Weights of a small contrastive image-text model.
Model: encoder arch mlp_mixer, encoder norm layernorm, encoder patch size [4, 4], encoder layers 12.
Training: adamw at rate 0.002, batches of 256.
Rows from expert 7 of block 5 of the text encoder, named by matrix and row number. Rows with one number belong to one neuron. Each number is 128 + 32 x the weight over its row's rms, rounded and kept within 0 to 255. All counts start at 0. Numbers have three digits each. After the name is the row's rms in percent of the matrix's.
# up: expert up (text_encoder.blocks.5.mlp.up, 16x128x256), inputs 0-127
# down: expert down (text_encoder.blocks.5.mlp.down, 16x256x128, transposed), outputs 0-127
up.16 089:100173089166065162150149129136165140114172136143124175126149138153071122116113065134113136092077096093143112073140122089136177085077142093072114173158083120114128153122111173104083200148154108133105131119191148104131143172125143105140100113100100148138090138187134088110155159141151110150132113183127092043154123143084136124119142137145118141141095089119098194135157103091160121105209
up.17 110:129109187149131105069125115085152073121120125113089131083071139127125141148166166166103134187170121066134171155071141159103136129094162197147102181153123107154133109168119127126147183136129096129148066114092125148126104091164123112150143163156131156113145150096194131090141126132141137123162128116095083151025146079192127108103140113136119051100120179182141155090193110063120117106145
up.18 079:117123119114118129173139128110157123138116144122175161109176127113108119160099103143123165125130121109149119130109152113187135092158176131177146018186082158174119131109108132173153120184109157092100123156201159102075129157132142135166089104149163066126155142185072140165128156163097135089155085086175126179146101119084133096130165123146131131129152147166097109176120114143142118071057
up.19 097:094101190110143117059149140132174023151168138126121125146164143130122136124128074121151130185122101134126124119142072129142125157116092122168109141161091095197052121166108149114056122108111102177108085179128122091134133078132093139136107104167095120105158096160146153143150173146104172101139150088100067085118115164158112158090130111130145083111041135145039103140148145157149173132161
up.20 087:028133181109117126127153141132170092150140137132143076144151192179163119118105101121141139155124123173093093097146084132092147176080110099143171165127079061133066140147117133114128110118068136129146060143125131113153154077135037157089100078134117189141159102126106139131078137128104140059146120132120083118094137185129088166086127126136162094139121136153028115140124108163143168055192
up.21 107:098119054111109145173134146146122124134227183131130160111155103119139137157092073128046144134129099163155128142166112099209104143139173078175176062138090160132098153133133118130153111134105145121115134160144152126115173137096101111075041115133123083123092089165081175147134132133142185106056081139162173112164145152068156164128137122117132162142137080090117109115119119168119117163106
up.22 113:136092112223113108087106107061120158163106083181105122125126148152099108121204138147133117133117129108124150131132161149110126113168138169153133132211189135133146078154137149152167139126106143143089113122150132103092068153186161099191167167081131107133082150103109128110171147112167034121128143134145179112093101103145141083099152129070130110129123146135142135149217130027122139120107
up.23 113:114186137156120126111129135113154157113138142068124126144160084176157137092103122093181133114096119157119129130140139144106095103114160102174180078117027082098095138112113136149099109167094149103106136103129128108186153166206105160105066114138172134154137141131117091153082135128090116102163091125147125158131116146066179111136099139134145137095122096169117133191127092183095122016177
up.24 090:079136143178117162078151166060118165155145188068131144191162124085094119091143147093169188117125117125096215163144130145126113106190122162193174099164136104061139092138131127169132117187080193126175159125116143107138104194136125137115114218115189142112155163153087087135112134044121119124160132144157123157140123140162090112095081054130152211074079123155125141135155124144151118092145
up.25 086:106145072127114109127116139144099114119042148134116077126114200170116082128136128133103119132101122159143118151144128124167158171107104122181122196142112128123142151119113196145110113141100099123195121171158120133159161107115139132085114163118177140115112085063184110137157112105137135071062101104151139127092128133116126159110104104137151070044104136054123134093121060145060174124151
up.26 065:100154105160077057141180153077146138172144120166098090071126171143104072095152126122121129133099059127075148128111127090102128127161143090116114160129135091093188119209137185107173140111092179162152161156117183069139108119137137105148157134100125161095090115060127089189139160106179108060118145095164154071078173115101120121074133102059199135119156105124082108160131091132081159136109
up.27 091:121089114129041063174185093163151140133118145133159138135103202057093147136086134150068122100126082081077098192101140035141148163096159117112093131093193144133151137172151086083211131096138125132168162117082137110120128112110129084123185090126117169109145120140140144181145111149169120125153170159114136095133124133105155142090150102160154153132094154124087107081167115077156070149114
up.28 102:119132170123100137113134152140141111088163090144130137178127117170156150110128156111142103107118103121030132075148177149139095106126151080146186165188084076104123156151129154079079162162139140186100162101165119126178144125190121080136135116151082151147119112171110117136108110156212097165161111130128089033077114122078138145138130129128120143102108049145124211177112128082136162126165
up.29 098:136114163136134164129115117144150120106085155200144119160186179183181147096148138064219118126036114151097129121182157142129145090120094114063150170156128133174070111129076149159052089149127094132077125129185112089155150097113106079090139162108135110174119110118189133097201103134112076140125144097129100103078107155171140129091160139140107058118145151117093169126114112126173204083178
up.30 080:081137118158057056140199154117112125163125136145069108129082121114116107123112160161104180179150074106075154171114122120107159166113133137134120192116148083078147186169169161117141122152072157153182127114106149133165133142110133102120162131106117213078129134104173102111127117074192163098125139170150088080116186142144154152056075045090176115087117076111120131114181095141091134138171
up.31 110:113115169098046101172173112148145132090185144069151124124131104148098166138071093111129124114157091102108098136129129092189103111094189090110160083088054141141115162124151101089143114089161168166104124132109148128165148137169107111109092090163096115127134124178142197137116135171165189143159109112145083146169147155083156138138143154151126086158175138186111101208111109215128113139161
up.32 086:126137123148058082192163109140132149119112123155165114190090196055076125103103172151139115104143088061066107166108145061153166156116160116135145172116199129135160092192140115110141134119184118149184178116051126117139124132110151127151189120097119153101136106133170175204157133154191101121147175140103156090128098112132149144106137109143109162124121165128104106111159135110100088154077
up.33 085:130119169129056060192188110155127122093112127114160127116091196057131139177103190150085131128125079098089099224092182056157147158102170141101137111125165124174106137169132097087201143107151128142136164136061144134158124103132109031133165123121116159099139102151160146167143119157162084125135164135113113110099119136120148164105158119171123136122079134137100141104147106092148093133133
up.34 068:052112102138106086151162173089152112163098113137100094095128175086099101123176096158103140162085069179114139150104105074143162147154133126132138099159130107166130132172138186092126152081121158127125119161110202071103119112159110122140140126120200098088097089106120122157131162096136116046117120106199112130090143166112108133082106103110170148111136129136055181153188079113124148083141
up.35 089:111132093132107128152116116092069183110063133149164124117173158154063103116166127053181136111092132133119134146149152150188135067138134120086139137100133171075122090101146136193123066152112157120123149168174139105140103143103149047132155140045143107131103149099153159115158120115107153137130133090184165173124123162146106102105141132141106102112223170141117118161121118190163175120151
up.36 122:115101124092162124081126171114159109189162164170129112070135124158194117132094127138075149172117136178130123113158061144121055204137101084153137129169115099123135132132095147130146095129083123106166096137131118121155164129108043157078083122137157147142107070114101139135107137113116165097081075121123103095126149138117093168111119113083169096129043051084102092102110096163099127121167
up.37 116:094061148096158132134117152158101075122107103142147154135194175126121138143165091106143125113074125228145134085163105118131188120090059113096098120156096126179036187108117120084054126119139111118064138189178138111109118081131114145130121117179124121126161114158148139124094127134103121127142173108125044138133117253174131195140111110149127071095129132133091215131112151154205188115124
up.38 099:122104116188128162069106113128123130153166078157106113139149132151065112151172068150130104158124133110164138058144105157105153077143099146182134127191130124143079142125099136162123158141134091117074115101174107062075115167162148183192145100179142096148108172187059105099145147156089091132164131145094120124188085101109109089152140132115105148139099133157136161151177154046131145110118
up.39 112:116114175144122117082107108112113076125118098106076126076082165152125127188221160173061115182173128089171173156065153163118166116115146198095093160139130145157145157145136113131180193136130090124117088115121126141122096090161124119153135152143150143112139158119173137094136120133140122106144132119099082141050176103173106117119146107128136068100125170176151165086160132030110144115157
up.40 093:136151129116052087215160119167112080089060133111156127130101224029094129182109186154100120108121080097111106189106176046188189130098165126109110142128175118157128156159134105060186138118162118124177157120091139129155127098131147077145172135112122156090117103176162141200141112162169075139138128112124111127105109134107133178110129101168116156121092136135112163080136105071159092144129
up.41 110:151116101119075105095107104101049111103144128109100089104084136162135124141118163168073122153172111099090127141132144180170058101163203149167184130147174143085148104163155125119128103145119167127163152092124103131135148143178129112116114155050140124101062161130094166125123079128212185096127071108163150171118123123122081131116145130055136153121117120152160105142122097112104138166098
up.42 130:099101109115147141087104126137085091135129106126124186158173184160098144102182110102125107083090120171150152110172125155149169052086089126090083139105096149111077163090128139060071118171100115114087170160204126113114120119116140126136122134118133100130136142158162163127121131123122142144122122120147109135143148255145184193110120096122138061083140134155118177127107149108190230139140
up.43 109:123147106098084127204139162117115128095129167088148118106118115100112119138084113131122151141153098127112127124122142122227094130121208106192177046163099150123129135139135136153115083140143180133152113145111146144165141122136133162108077136120131085084084115129111183183134128136166182102109052095197135184123106129085097122128135127127104148125157140138121105166127088205092124136109
up.44 101:129138139127087108174154108150134110092030151140154092179139184079122125144131203120118120133103100096066116202122173067139160155162165128133146160130202104138134124160118105115179135131129122144202126096105116110174137086131105081103148149138129171115158096149166118183139089130135041121157164120120122150075106142116138181112128109167119180124098108107083172101128090056146118079123
up.45 095:141180096143044091198153134161110091094053126108143108155108201043075116175130191175113114107114084096120127180108172043178215132115164129123090148111160118138125175150145119066154138144163113137166161129097147116134113123127156091159154153124134131088094104165188147189153105153190068140110126108142121142112108138096136175123124104151094171106118124117102190103146104072122125132126
up.46 098:115121078119136167187118158177092096088114127131156100139138185080086107221127150133072136139099129150154139121160162101163195133109104112183106132151154128116105225121125114100136102162118113128145142084118110131113162120096136155114108125158149149109109134193098125142081070126125131124100109156140148149177100173102057197137103097164102183121127108087116194078124131102176109137109
up.47 072:080195155163085104117194141071107151184139108140088143145118110080086049099172106161142148159153088085065159128067083106100132106193106123143151148111154092111153109184189170154128161125105162139169109132094157067109054131137140151184181124125121156087145150119133074137108170088162131072169168185153123098114154117166096097098104090098145192106147124132101139147180123125090131118147
up.48 148:103141207117045109166193128125160113140161121074128117129143120128111131101101086114179130117162098117063116098121115091114135123085156090101135104092047111131082160123142130082118107105137172142121139124117163101128117109166132168146124095155112145123160152155121134152119181150114166117204116128149097162143145148126122122119119134150141126146174149178087108226136112182145108093137
up.49 107:106113198134143158108164121156123079110151133135132096182197126119131142193134134098126146168117098129097127101150133103122163102186098136083149166139146097121053188147097124128083153146140111152144131105154121057126149104114016135092111133166115211142155125180137089102108089131078120151165199179115091136142136202178092159125125109142141173129156068132048199131119120119166170066137
up.50 092:106118178150113124107138139123160112107142120177133096167151103162133119078134133112182094151087097099022126069146130137119088108178135095148220169200097040149061106185103160119053124116138131208095134100154117056161144115180087162132139126166112140143109122159082096143137135147153075113195123104127066067089100125131057129117142122122133165171110092137087176176134111089135149048132
up.51 093:129121178152139119153143096069176106095166106139107102093118138091140149159165159173074180239101104071157139154107146111138121072163179173121141139130182121156098081192113120139080171102139143164107141096091157117117110149155106095159138193112107162130096125172136137118143118115146165093126165116145123133099127143146117073097137137120149107130133153173130133136172094117122127122128
up.52 092:136105144180127111108162130169153072120099175140112133165129145105132122103118168118160137134073094153070158146155144101098138156125127123157165143155085120161059104139114169144078106135145107191125147197147175103107113084152140030118151218114123119132066100120200131129196120145193060139087113089158104102060155118127132146094122117110154109100102124107117173132128119137156172141133
up.53 071:052177098181092063126210127109123157181114144142114161129140099110111120115124127127097170122139092135098126092122099084081153169154137099168157137111147086084121120164163141113156132089084209125156089154116170129113138139160112089124158131142107211133120106132111087135115175077147094096103155165176149110121167172109143111073118096108189145103151080108089123153182094105126122131111
up.54 111:108132186122144115063115132119115077152094131096078111099082176147142124155177101164075146158162124108162144142105122161133143149103133179086118156136114131172111135132125126147120175137129081113148083197112126147124118067159124108133113155093128136107137137070169121096120121112139120061101120130112083117061156125178087143118141087127167082095117156152139180082143121073154165126165
up.55 102:140195104134098130190121138135164082085081095130142132156124136097165114173125187158138120115091096097130124138122146094181157158146168115084139126175151109200114134161128161078134183156138096162115114121125118120159133147156143100172097136174137093097073080200144147200144145166174050144095100056146113079056083109087076133135122128124087121138080112124124201145126103055135132094188
up.56 060:036141112117099112163152219083126103165133136044129163146152122069039105188144084131079157128140062114124157135131068121140169084128154105083106133142140080132168122166156135073137187075117197125168139177143173118093095143147125144120100162139150152067133115175115104204106198105148132101112133115152095137158143198144118181117091062147180129111088128152091155149148095100158160108100
up.57 114:153107087109106072140110131111062162110145060147135088062054103143113133117131145167128085109173154120076116105095115143115048154108142084139145190124185108045202114158190116073157128058150159105152160105043089161153129130148131142155183094105109188115137127066088151146060136133186193124149122146091152115135101114090135128135112135097099145135152130140154080139136138152101097185083
up.58 103:122104122148026077193164103134145109112100092124153080121071192080075127137102138185094114105141084085077083161095140048150160156080145109138111160104185134141153160185165106056178135074171113131149173106054134115110115122122145130164189098106119168095136117136144131194114127145213121121152158156130139089131091116094118147115130118142127186131120164142115123109167105076145084163112
up.59 091:127122182139072099166175084148120138078117147134156085134106204115112140138096178114138117139150108073033080182128130079139139168081148127145137193091190135116101087199142096132144084063155130174172164093056114128146122097095108087100183114087112208115157120125154185135153108140155135126186183150107163131110120142126090140094139131159124152144126166153104092132143120133123099136143
up.60 112:114145100160094125133158126111145173121159157080104165088109086156139139130114105098119177133149116156139118136117100122109115127133172118069134103024117144066149142134170110167126125125105187118128092156085167154155147146123105033093099123061108135146114153101129110084108147092140173107086132206161189093136156129073138097104145142128108150143187113132147118139131105204119117139163
up.61 127:132093179113140065108128124135099069111107143134098083092099195099125137156186167187115109156168142110122158180084163137108114153122150183136097166144148123150114066130078123123151135077118114122137132116124134136129065079141148110130159164085173135125130113061178164107160123119110072119155100083103160175069157106150109122106124119101135103106144156144137134100145136097100108126121
up.62 083:114189089205112140109136153070113153098110122087127112151171118110049094093163092104162155121065107140131134111140156109131166062148124114149120110126120119071138160127162222118074153175132156142118112122131172061129128181155173141156099148082135109108091152173108031139077143121126138118125125157224159127143097166110087103120118121136127192116146103130121185205146100148119163117153
up.63 083:132112147163136133110112106135090145103124144201127121145184156207168142127165136057185117137057119133087121094176151165122092075151112104064163192121152129122061084148098149167041084110112116152091148122192112080165141105126079065084131152069117148178093122123134140087171117118110121134144138114126132108101115176125097111078149135126110088147175140136103143162126107151148194074175
up.64 119:089097194099148135115129135134192083126121130142139141175147155176129161094130101088187129101098127176128107121149131120122177144066076121101109132149025123178113164103094140114078138135141097112078102168163132146150146080129130130119122086170088122151178107091191137114132153148116149120119154105092058056082117120191173149134128148141144013072117151146111152125113136164178194135164
up.65 113:100177186127126105083196181151103140203139165128138126155178085070124109081116086101167112138154131159061159123151117109121101117187081110157190108144102096096077128124123105150158076156083178117163180147116126103134135134133114181100120140169153142116185141130101032141122131118096105126200156140116091176149134190152128203111113054160149195123118080123046107123119137170152125088097
up.66 096:090108105181029084142170101137143135145176111154140190157110160142096115137097140156075105131141072064065098146130111104117115156130166080127107178081159125117139125219151118097174180104142120194122150116106116081144155125126105078137160105130122162134124142166124142164137151144205118129153167173111142017140140114034119124092143110120152136142088106125111122136165119063115088110149
up.67 119:140128147152117137095136137154094111110073147153135075159210169161125119143168168103144116158061101151112140160148172138138152064208111122112124151168125087128069140124116151144084133168115114153132155122182115050165145086156056107107108158111157152135137130147156099129146091120088059113146160138132099152100115179119119150106137107139122134113114061108051216134115094094117181000145
down.16 091:148131128111103070127127110094113136183062126114187098081115070147139098135116117130126142117156087129079078140151063126116081141182149043124139109078151174130150137125172124093153094115124171118142130146111109104097136121141119105109111110084124092108127108129093089196087157141150153106128101090182088155121155140088121150122176126145142213171161081087118091162066120114123095120092
down.17 112:146099130151138125073104136148088144190134168086109189129170088152144137099109074082170096087125139164169132108148107157115096094125099101120067098104107156139150122061182131113114122161121128109129183203136101125131107132162142158091110106105140088102190160103114119161120145107077141120132163122092112156176142151146153187191129104106170108108124093101119047144073153172126139108095
down.18 083:119048114139183110090109133106084148157183117092092194136102099105126127085112111141147130130095196133129117163100080099095123177076117120089117161079119138132119083109165131099083165091146134124118138147100112128109084087128173127172162078100082160106146151139151137126112205110137164115100186198118102085183121116174184149166147118109166144135121106093146134100136192146128067173104
down.19 101:122131118170180145100090125099083133124095098116160128042124147118140125164214140112087144128114132142153164161161174163170139129157095162146058110150129177120124125066154120121135097177127138129074143161092137129082077146091197107184157167090161116133130140147137137073124131084100115130111160132164176171139158181186104088102146109139116099141121181117148161109165147094160113150131
down.20 092:124103096148126119125092170138076161086119105094164129093091137153069124158151137090124101118131184169159107116132183138136144128093127119164072149109108147050141185090184114120155096113092184122121112140068122174144142125141144140104133105141127174139148160125115143112051110077113167128101139175116183143164080145102119135188109149163085121094125141135183121119134124144144121163146
down.21 104:145102109171125157133141146117115192155167164100117140108118095140189203104099167122106150072102142171129137179136159126135123157084172145080081115128104149078154133054168094103125128193125147081168149103115150156127165116068084123087121112067164136134163156132139122110105137097089157165138118239164149144155142128158159141097143115137120181152156063110124142108104160116112045136135
down.22 107:107018134134142056104105088112082088137160119165103121115101202131077121163183141183094133155142144071169122143128151180097128106106148165173108163159166136132120123137117127111136144114070138089121163137194122113129097128174158104164154110105140164141099218153114154118125130099128129047145144136110139119162120147111174079110196119082194086101120170167148111111179153101113121116114
down.23 116:168126126097116096153134124143114124133095150117197141129159121104125142099129130085188060059118154146125100117170129085100136132081138077091103170088141126114092131113130083078097067115132129056140143128119100133153126117131169120075138097095115155163174104137158156155118160153092131156135137132075154173137049160120140207099150109166074160089178155102107112081134123174165120124110
down.24 097:131107107115156086151113118127127168139098109165190075096133118115139085104148172146151071092106154152090100131141104073088094145121104079092140157104154126145137106124105096103109143111176111101123177098161101103112114155093118131111171094113185122187156069098152128162128126167134092159130136080129129136093167153067140125088126163094176123133195149097067134131087118136073102124137
down.25 088:108150148180172206077088119132056114069106122090048132176091119144188110162169155116120151178157149151094150143124144166192108165131139183161155120139108137168065117112131157140041106124135080132153105163087090145136091070081100130140133180069178141092132155119177150057080118087118166091160127149143152154116134130213083092117076112120077096097146124135163197114097180139110167145105
down.26 074:155155097097150143117120157128078101138183118130104154077139118115128101159131095158113102119134131113127160127148092172135091077141169118064163125160123100121132104145134143101129118135153128129126216160156122129127107128154139142138097133127169105111067135178128065147161144137164090158115091121174067162184144170132086187119127082065167203167118099135132182110110097103152117105147
down.27 091:107153116059137194125132152125135160114075118134196102096192112117094158124169148120130158141116104143197118134122123094171167079175107134083085142108165134099191118116135104139122197106161144115113118127165127132128149129055124084126119089128090092142133122164117090111118147140060122204139152088122048155147083108141097113109146142203109189198132148113077200077098102098132138094162
down.28 106:138089168109175079103140157073137112172138149115111090088125112053122135132134122125149136163172109157104155120122070093112079142173119092091128124083132145157146109160135135136117073104138151144130151182099155101086069118135119103134133161103109068106131077100158174185147144133156138124098128073126098138104127150155092146133147109071164149124184127108117090154079146198107160172074
down.29 096:158082129099155164094080160088113084129129112111097190121119051132167171111134180134174144113152184127140180083147090194096083091114146112112156164097154099114171093116157155093075160122125124117121102110188093177119114158144155091151124125121081087140088132171068166118132148146149109186147053070118109132098112080089107121123101147060105128150177123158188102150091135158158153117128
down.30 094:109167114097155139090061170108059098112138093134061095108077135115129096126202137180119120153152177138145185123131107191147121123135112137156120155171160031083168113173162184100131147102105144109201112099105095144156111142158165159149118137139165147074104125124082104159081142075144123051133099140124120116149118107127165176118047047072190132118102077128184129106154132098079154133100
down.31 108:087068120144143096137145141098142152143120134124167096138098143111106141056105167129122118095110094144056093142132123074136093185111134068146125138121082125099159122155135146065093119137165146124178154120079138090139170117099083146096131110111158141145141064118154139200098141127183182118113133158159099089097119132151164158085146141140205145088125068102086148133109122136082091166106
down.32 090:127147141060148197119123118134152144080072116107181090100157096109105179148145186126162174132161124141189118105112106123135166077138115148071107165093178116106172143118138074133110192090182142110108103100157140168090114146100111097141131101170098137172131146174092127070118123148077060216132156094095053152116083108117096111138126198190110171206147179192123221086129099092149151079178
down.33 087:121146133067164195102108147111121153109059093139160120124167080125119150103165142079173153118123122169181144120117108126152145063151090133057131160095165106096192099120136123140091193108163134104118084113168107147130136143084131075139125093131096108170143140142114119092096128149072107199146142095119040140114086099152103099136113172159091170173147149144114199106102119128149167093177
down.34 053:130091093109167115132128126151129150164129153179158158099144113164169161147092150103112155102129125192110142154086150125146153153144100139099129049115045178115151156084086108161163104186133135118106171129179137153121176079076084089095086116158145078129183110102148117124134076109098123152087118161109101150124152098124193143152172139164190158113140092086110139124048112124116132142074
down.35 090:083075142143190107105095140087151095153175096167079121168103087097136122076154161163126144134132179126100147115125112139079159119132108102176183163128121063124108123142084163082099160131100134086131140051152109109095139165156186106166146113158117099166098116169078121130122197118144119084139104114121124063112109076097185109105122105089186165118146096152154138114132185103112153151109
down.36 125:067133103131120184146093112118113154083150068101136080148112178165086138164158154166118130130127149118170070085173085142129176129056136127168104173163143109093134129140134079112085184072190119091108139109132092110104128163111111172148119108144188210134138150187136151133057131104140132115152175145149106110184117162151099084148108182133157103150158181196130184144143154101095119110135
down.37 114:091101145155176210037080139129103125159187134135069176171109108154168120105122087100099122143134163152108124130180109171166078137148144105152142094172080113135119071119143188167078166132119132175095126203130087128112154094134132131119093106088108115094135154108077125108108169110134129136151131141115160074158135105172113116125137096099150164130128073112128140150103187121130143141103
down.38 098:129049131128126063139132095107110085134121115092147119084138160112079088181159138201079150157142096062154102175099141133130103114143173131142117106126134128152089142116146119045127128121124159112109155147144117075121098116171158117185133100126178112083115193204122115161099143146126144075174144132164106175178114166090143113131173119129174130121135128147116131141141131109098074088109
down.39 122:153113104152110110096110098130092161175130164089131172132174113146150140090102071083165091063114111145178126100168106127120121072109117102106089075079101176151122133079182118101128102151101134104105169177112110115121101132180136172096112113131143087121179146128140147179127141130109148106140142119140100160182138178146184181177148115128144075119148136121133063163083144182131142106101
down.40 091:131163132064134196099128141121128149104065099121164133118190085112100173099173148103184161122139136157190142098111100116134141074145113135052111147093167098091184101095136127147101191104159145113121093106159134155141113143116146084142137082130083113151146135174086108097111133148067087218176149090094064151124087108139083106131115157166109172212151146149103191116128111133150159072167
down.41 105:084123119153174157112101142131090153096139154143100088163081156113087155122146155135083167131129162162134165156158183172146162104140175156237170108203134120085153102113116129190130133172127148084182159101166160159150159184115140092103105178069173130152113162121110159130124085018149090070102100158127221113118113120116126106123132092137197151057142096128156138117100153113093168159088
down.42 129:083151103179150156070086146102095152124146150162055130183115088146147080096126104088119146123116142142080155154170112170145104135180155095175213110175097111122142063124118204181107126166143126141150152163146106102145138140106137123098094168051173077091096150096112082137140136074163105093128099148161170080139142092139128100103111080085170174093136048089142135150088152137113159131114
down.43 098:123071153176196156056107140137121157144187146142086176145107107094135182042119136105131116107134161174119190135141149129119102152113142158106109138128122100108145083122124130128087115166138105081170139112096097140116152131096158097118133105096096113138154108128129167115131159128122123161125157181068194076153102075175164137125153088111162156121134084096147120089139212143112109176100
down.44 099:141169134057126228116122187115128137095094131085138154105181087126107187142155140096178175136153166156206159084133086157125146044125130145062103149119161093083178099088165117148118174096128168126111095127168142205137100147104123089137096119144066125152140138179092138094102142115064102184155108099117057169144123125132066135162091132141108151189150159172140154120100092137174161082165
down.45 093:156188132079125179117154134151153146102043112104179112108173100114093160123153165104181163110125119172181137100096126103125144062130129140057114135098150093111165131077143109139130168106148150106098100114157159151113110126120144074146129086141082141173145133175084104098135134166058053230147130116105097159130074113090092114144125149189101169209153155149098214103137100109154155074176
down.46 096:143170135109099201112152168151116151131130128100153145092172095139133177175125120124123137132143140137206144141122136134154139069129160123043088124120125130104164123071174115139167167159135150125110139158164137164121137095097107094127102069118089126120156175195103068091117172156048121205172137167114063144180108114105114147134136128183091189203154084119088186099113133088135094089186
down.47 087:119077098189110094130130064091136139108130134170084119176049165131137119088108127155092117140162105073104102140098147136127146120098162158157139163090156180113134123161147123144140114101112128088174092111090153165122121139137154127145181131093092146135109135071171154114131120114220156073106133160127165082100117080116217069101176156102115111091198180150185090110192171138097128211105
down.48 153:138074160153117107106148119123134131137125115101144124164131096141122154059097158106183089091116074142054102120125099099115091159114136060086112135068102106116124167134151160049073102147170123141109131105097092065157141109151103129130153078145120137119151127164151142168100150181158138164164149152125078119134091124141124156119148142137119164140139062129098161158105134150118108106146
down.49 105:194080097076146141126102194175086044134140122101091185086143113130116188160138154154128138113109170184202163136095129132132140125059088153083026143080109144129141174049166160071115138103114113133099133162185146183119097039113155094164138087144077099089096137155132177104124155140102174177084100115116107144160142132115155198155091116096094109108123105092156088108093129162157123162132
down.50 094:192064157133113096118159172129106096137107141088102150089094085125157136156098107135135118166164123156090141100103075132129045126135158089086139121079110139157103145128177134102133080074128151194106090168056135137117099059175084112129139113159084114098112104113136144120105116157160155155109108107149060168112134171111105183170118143096109102179121128140163116175102091164174109136109
down.51 093:098139153141184166101106144114079129092108119092144160149180102072116164130161167085149194141068126183150168108147147140172120104147118148150133085178165116120123133103166130111080140161113152148099129161098141102129119169131104097149128157076133135097148160168122146121063115072117155136142151128177142162131087195181089113138089090114094120096116068141090138159119155173183162131112
down.52 098:092097174139151136140169096173139097088154106136126107214140125130114101186116153139127121147114103109074083119125138088138141137141120125172149143167110122148085169160074147154082137144207090154087160124189134087119147124118067109162157111155163154139139149198151114130124112165157096137150173155100105091130100113112120102120157144154123162104099101154086196154132182106114151125128
down.53 080:071091147105130108175148148135129123111141147162160200149168143052159183105136129151107087107131113124115147061158120090185086119106128137180166111164163145124097125155128078066093180150123186082079138140150209136105105134157079142161133151181089164132158123197102163152125144113149142145117125159155078140102062187161154147087159105139104092089107139208105194099176142116134149151143
down.54 115:156149130161118147085105078133079157142137112094081132098140109150139108137107051118134111133154126138175111136136086164164100104138139145123114054133102184187112066088177107143123108101130124167102135195076101108103079113150174188129105118090151076078141175100129140141125138141094127098160136107135176176189140144154102122191117131099121110172138181145133080178105157149123139103111
down.55 099:147136142105098153075132135118128147173073122114132140126168097175147165100129125096190167095145131166132149091115097164093104098134159113086110112102134104105160103075174117141138139110103155116116070125165112134114127121163128095139125070122096119175150162123054126131117104140085073184190104106123127180107138124075119117134119155138164149204165131161103113168094108136163155045124
down.56 075:156135091098128163131095148183085131071133124108124190113097133121147136186112137133094161120154127075189178167080175163239117113095149198079142121117107165138136159072117144122123123197139077092156089113164110202200161109128152130125086131139136098088117169155171131073160099175099167158114102156103094139165097090135111133190166129146052117109167140107165182072127144117093120107159
down.57 108:108121158145159075104123105155144103105076120143122047104069194098084104148184191163104164184147103115128135173075178113161179123167123171197107123105135153120112149143128127143130114119109125124155102101093157120113128118124167064138150177129132119127097111117176121108141080114149102116095145108115188131073145099122114120143152130184163107072145153119147148087127097092090179160096
down.58 096:095152143091164150115152116137150161113064099117204061091184133118072147137167156116148171143121095137188105149104125076153152086154092127084105138095153142120158132129129105146097178115174128090106125127140130120113127128069114069144128088132136122167154134166141081108120121138055104183139183107116080161138084126124102101110169170212123185181138149130066230096105103097118155069167
down.59 090:091130118052189214125112162117131149083090102111156112103172074090108178167174177126138192160129159177178151119121099118166155096167095155089119105132144141105152115104114099153107177114187143127095123099149158183098093161056095080140096128148129068141123111166109149085118131114072095190113132095139048171126123129158089102133108173164137139193137166166138234111069110117134152109162
down.60 105:100144139128169087132114117073126160106150127167133071071077132121155170094145138107108124126137186174089142181130180129116116134159153122170132101177122119093154064133133094116182110114090193139157111080063146159153156111106103100117139168083113152152129077062121140129094132050132149077116102166149213101070145110143160134114126144136177126133130122127150118145126128113109084208115
down.61 118:149107077109151104129082098143081143155109113151144120095090173109112122139149111172076090122138142130189110102141117122148113115129098141160105114149170181176139127132146109107137145135136114060151161150105099144101097157129125160115132138112185122112127107096148159167137100110154145067068145109129128143171132177127145176167146090094155055109122160101144102080117168133060151172078
down.62 084:110104089160136100163112095110071138091070076090150149130080112127125085115155166148093097066094121109093103149132140113171110137106142104164176128120113180131100147097181118076081108132160142102095161152122135146132078104117160138178176139109151139082135146113180101158075135111187171127127146158195112138117133157115201135096106135136130097044165173142151154123094177151075138166087
down.63 086:136079136087195143111068176083106092101109101129088134097113077104158167116153215161145152141143180166146197109132110176129098114113149122115153158109143103095149115103136132094084154120143144116127105088174140200129117138115136079145118127133107073131068107160099175114124146126143127155112048072148104146097122105093123124132094149066150121131187121164180132130085121151130161145129
down.64 118:086079133154152165065073136076097109165117125123103167168134115162135102107140075093132103141115151163101084058189092161151081160134095077197120118157097128118129112126167184137075124090103143169077123210084100102085122108160145173154121114108114138106153139097072119145064146105172166103118133090130136104138086144143108118133122147073135140107095110120129081177119166166141155161097
down.65 125:120156164162099145115187103170147148140106109112168143190167112107120125109127083080180064106118115136090108120116102074105117127137096109118115133119114122162085107118137104128101145082168132204084137173076123100090079088140129129160200094150092154121208132119146103128109128170108082162180233123104077134139173166174141144133102130161161098154094162126085134183120165141156128102118
down.66 093:124153121066127129160125119098145165122068129148221077056174123091120157141156153140110143131111081121164109188133149102196153091196126114104115127111176164109177128143133101125162144111139163104125115118131142146134164119066110093111133133108119077147106122150111099140122113120090140155111125100165060164124085118133128122081162147213121178192125155115097173079117082072132106120162
down.67 114:208117147097129150092137217136099093116109144067094166077128074126156170113129185107179126147147181180156194103099120161097091108090163118084082156038112081081151135102198134068117108098082175155133084126098127195163128074160139092101102129127055138130110117153098150094094148136107129175127071118113133156105140123112112186152063123120073147167152086127190105116106068184161122129139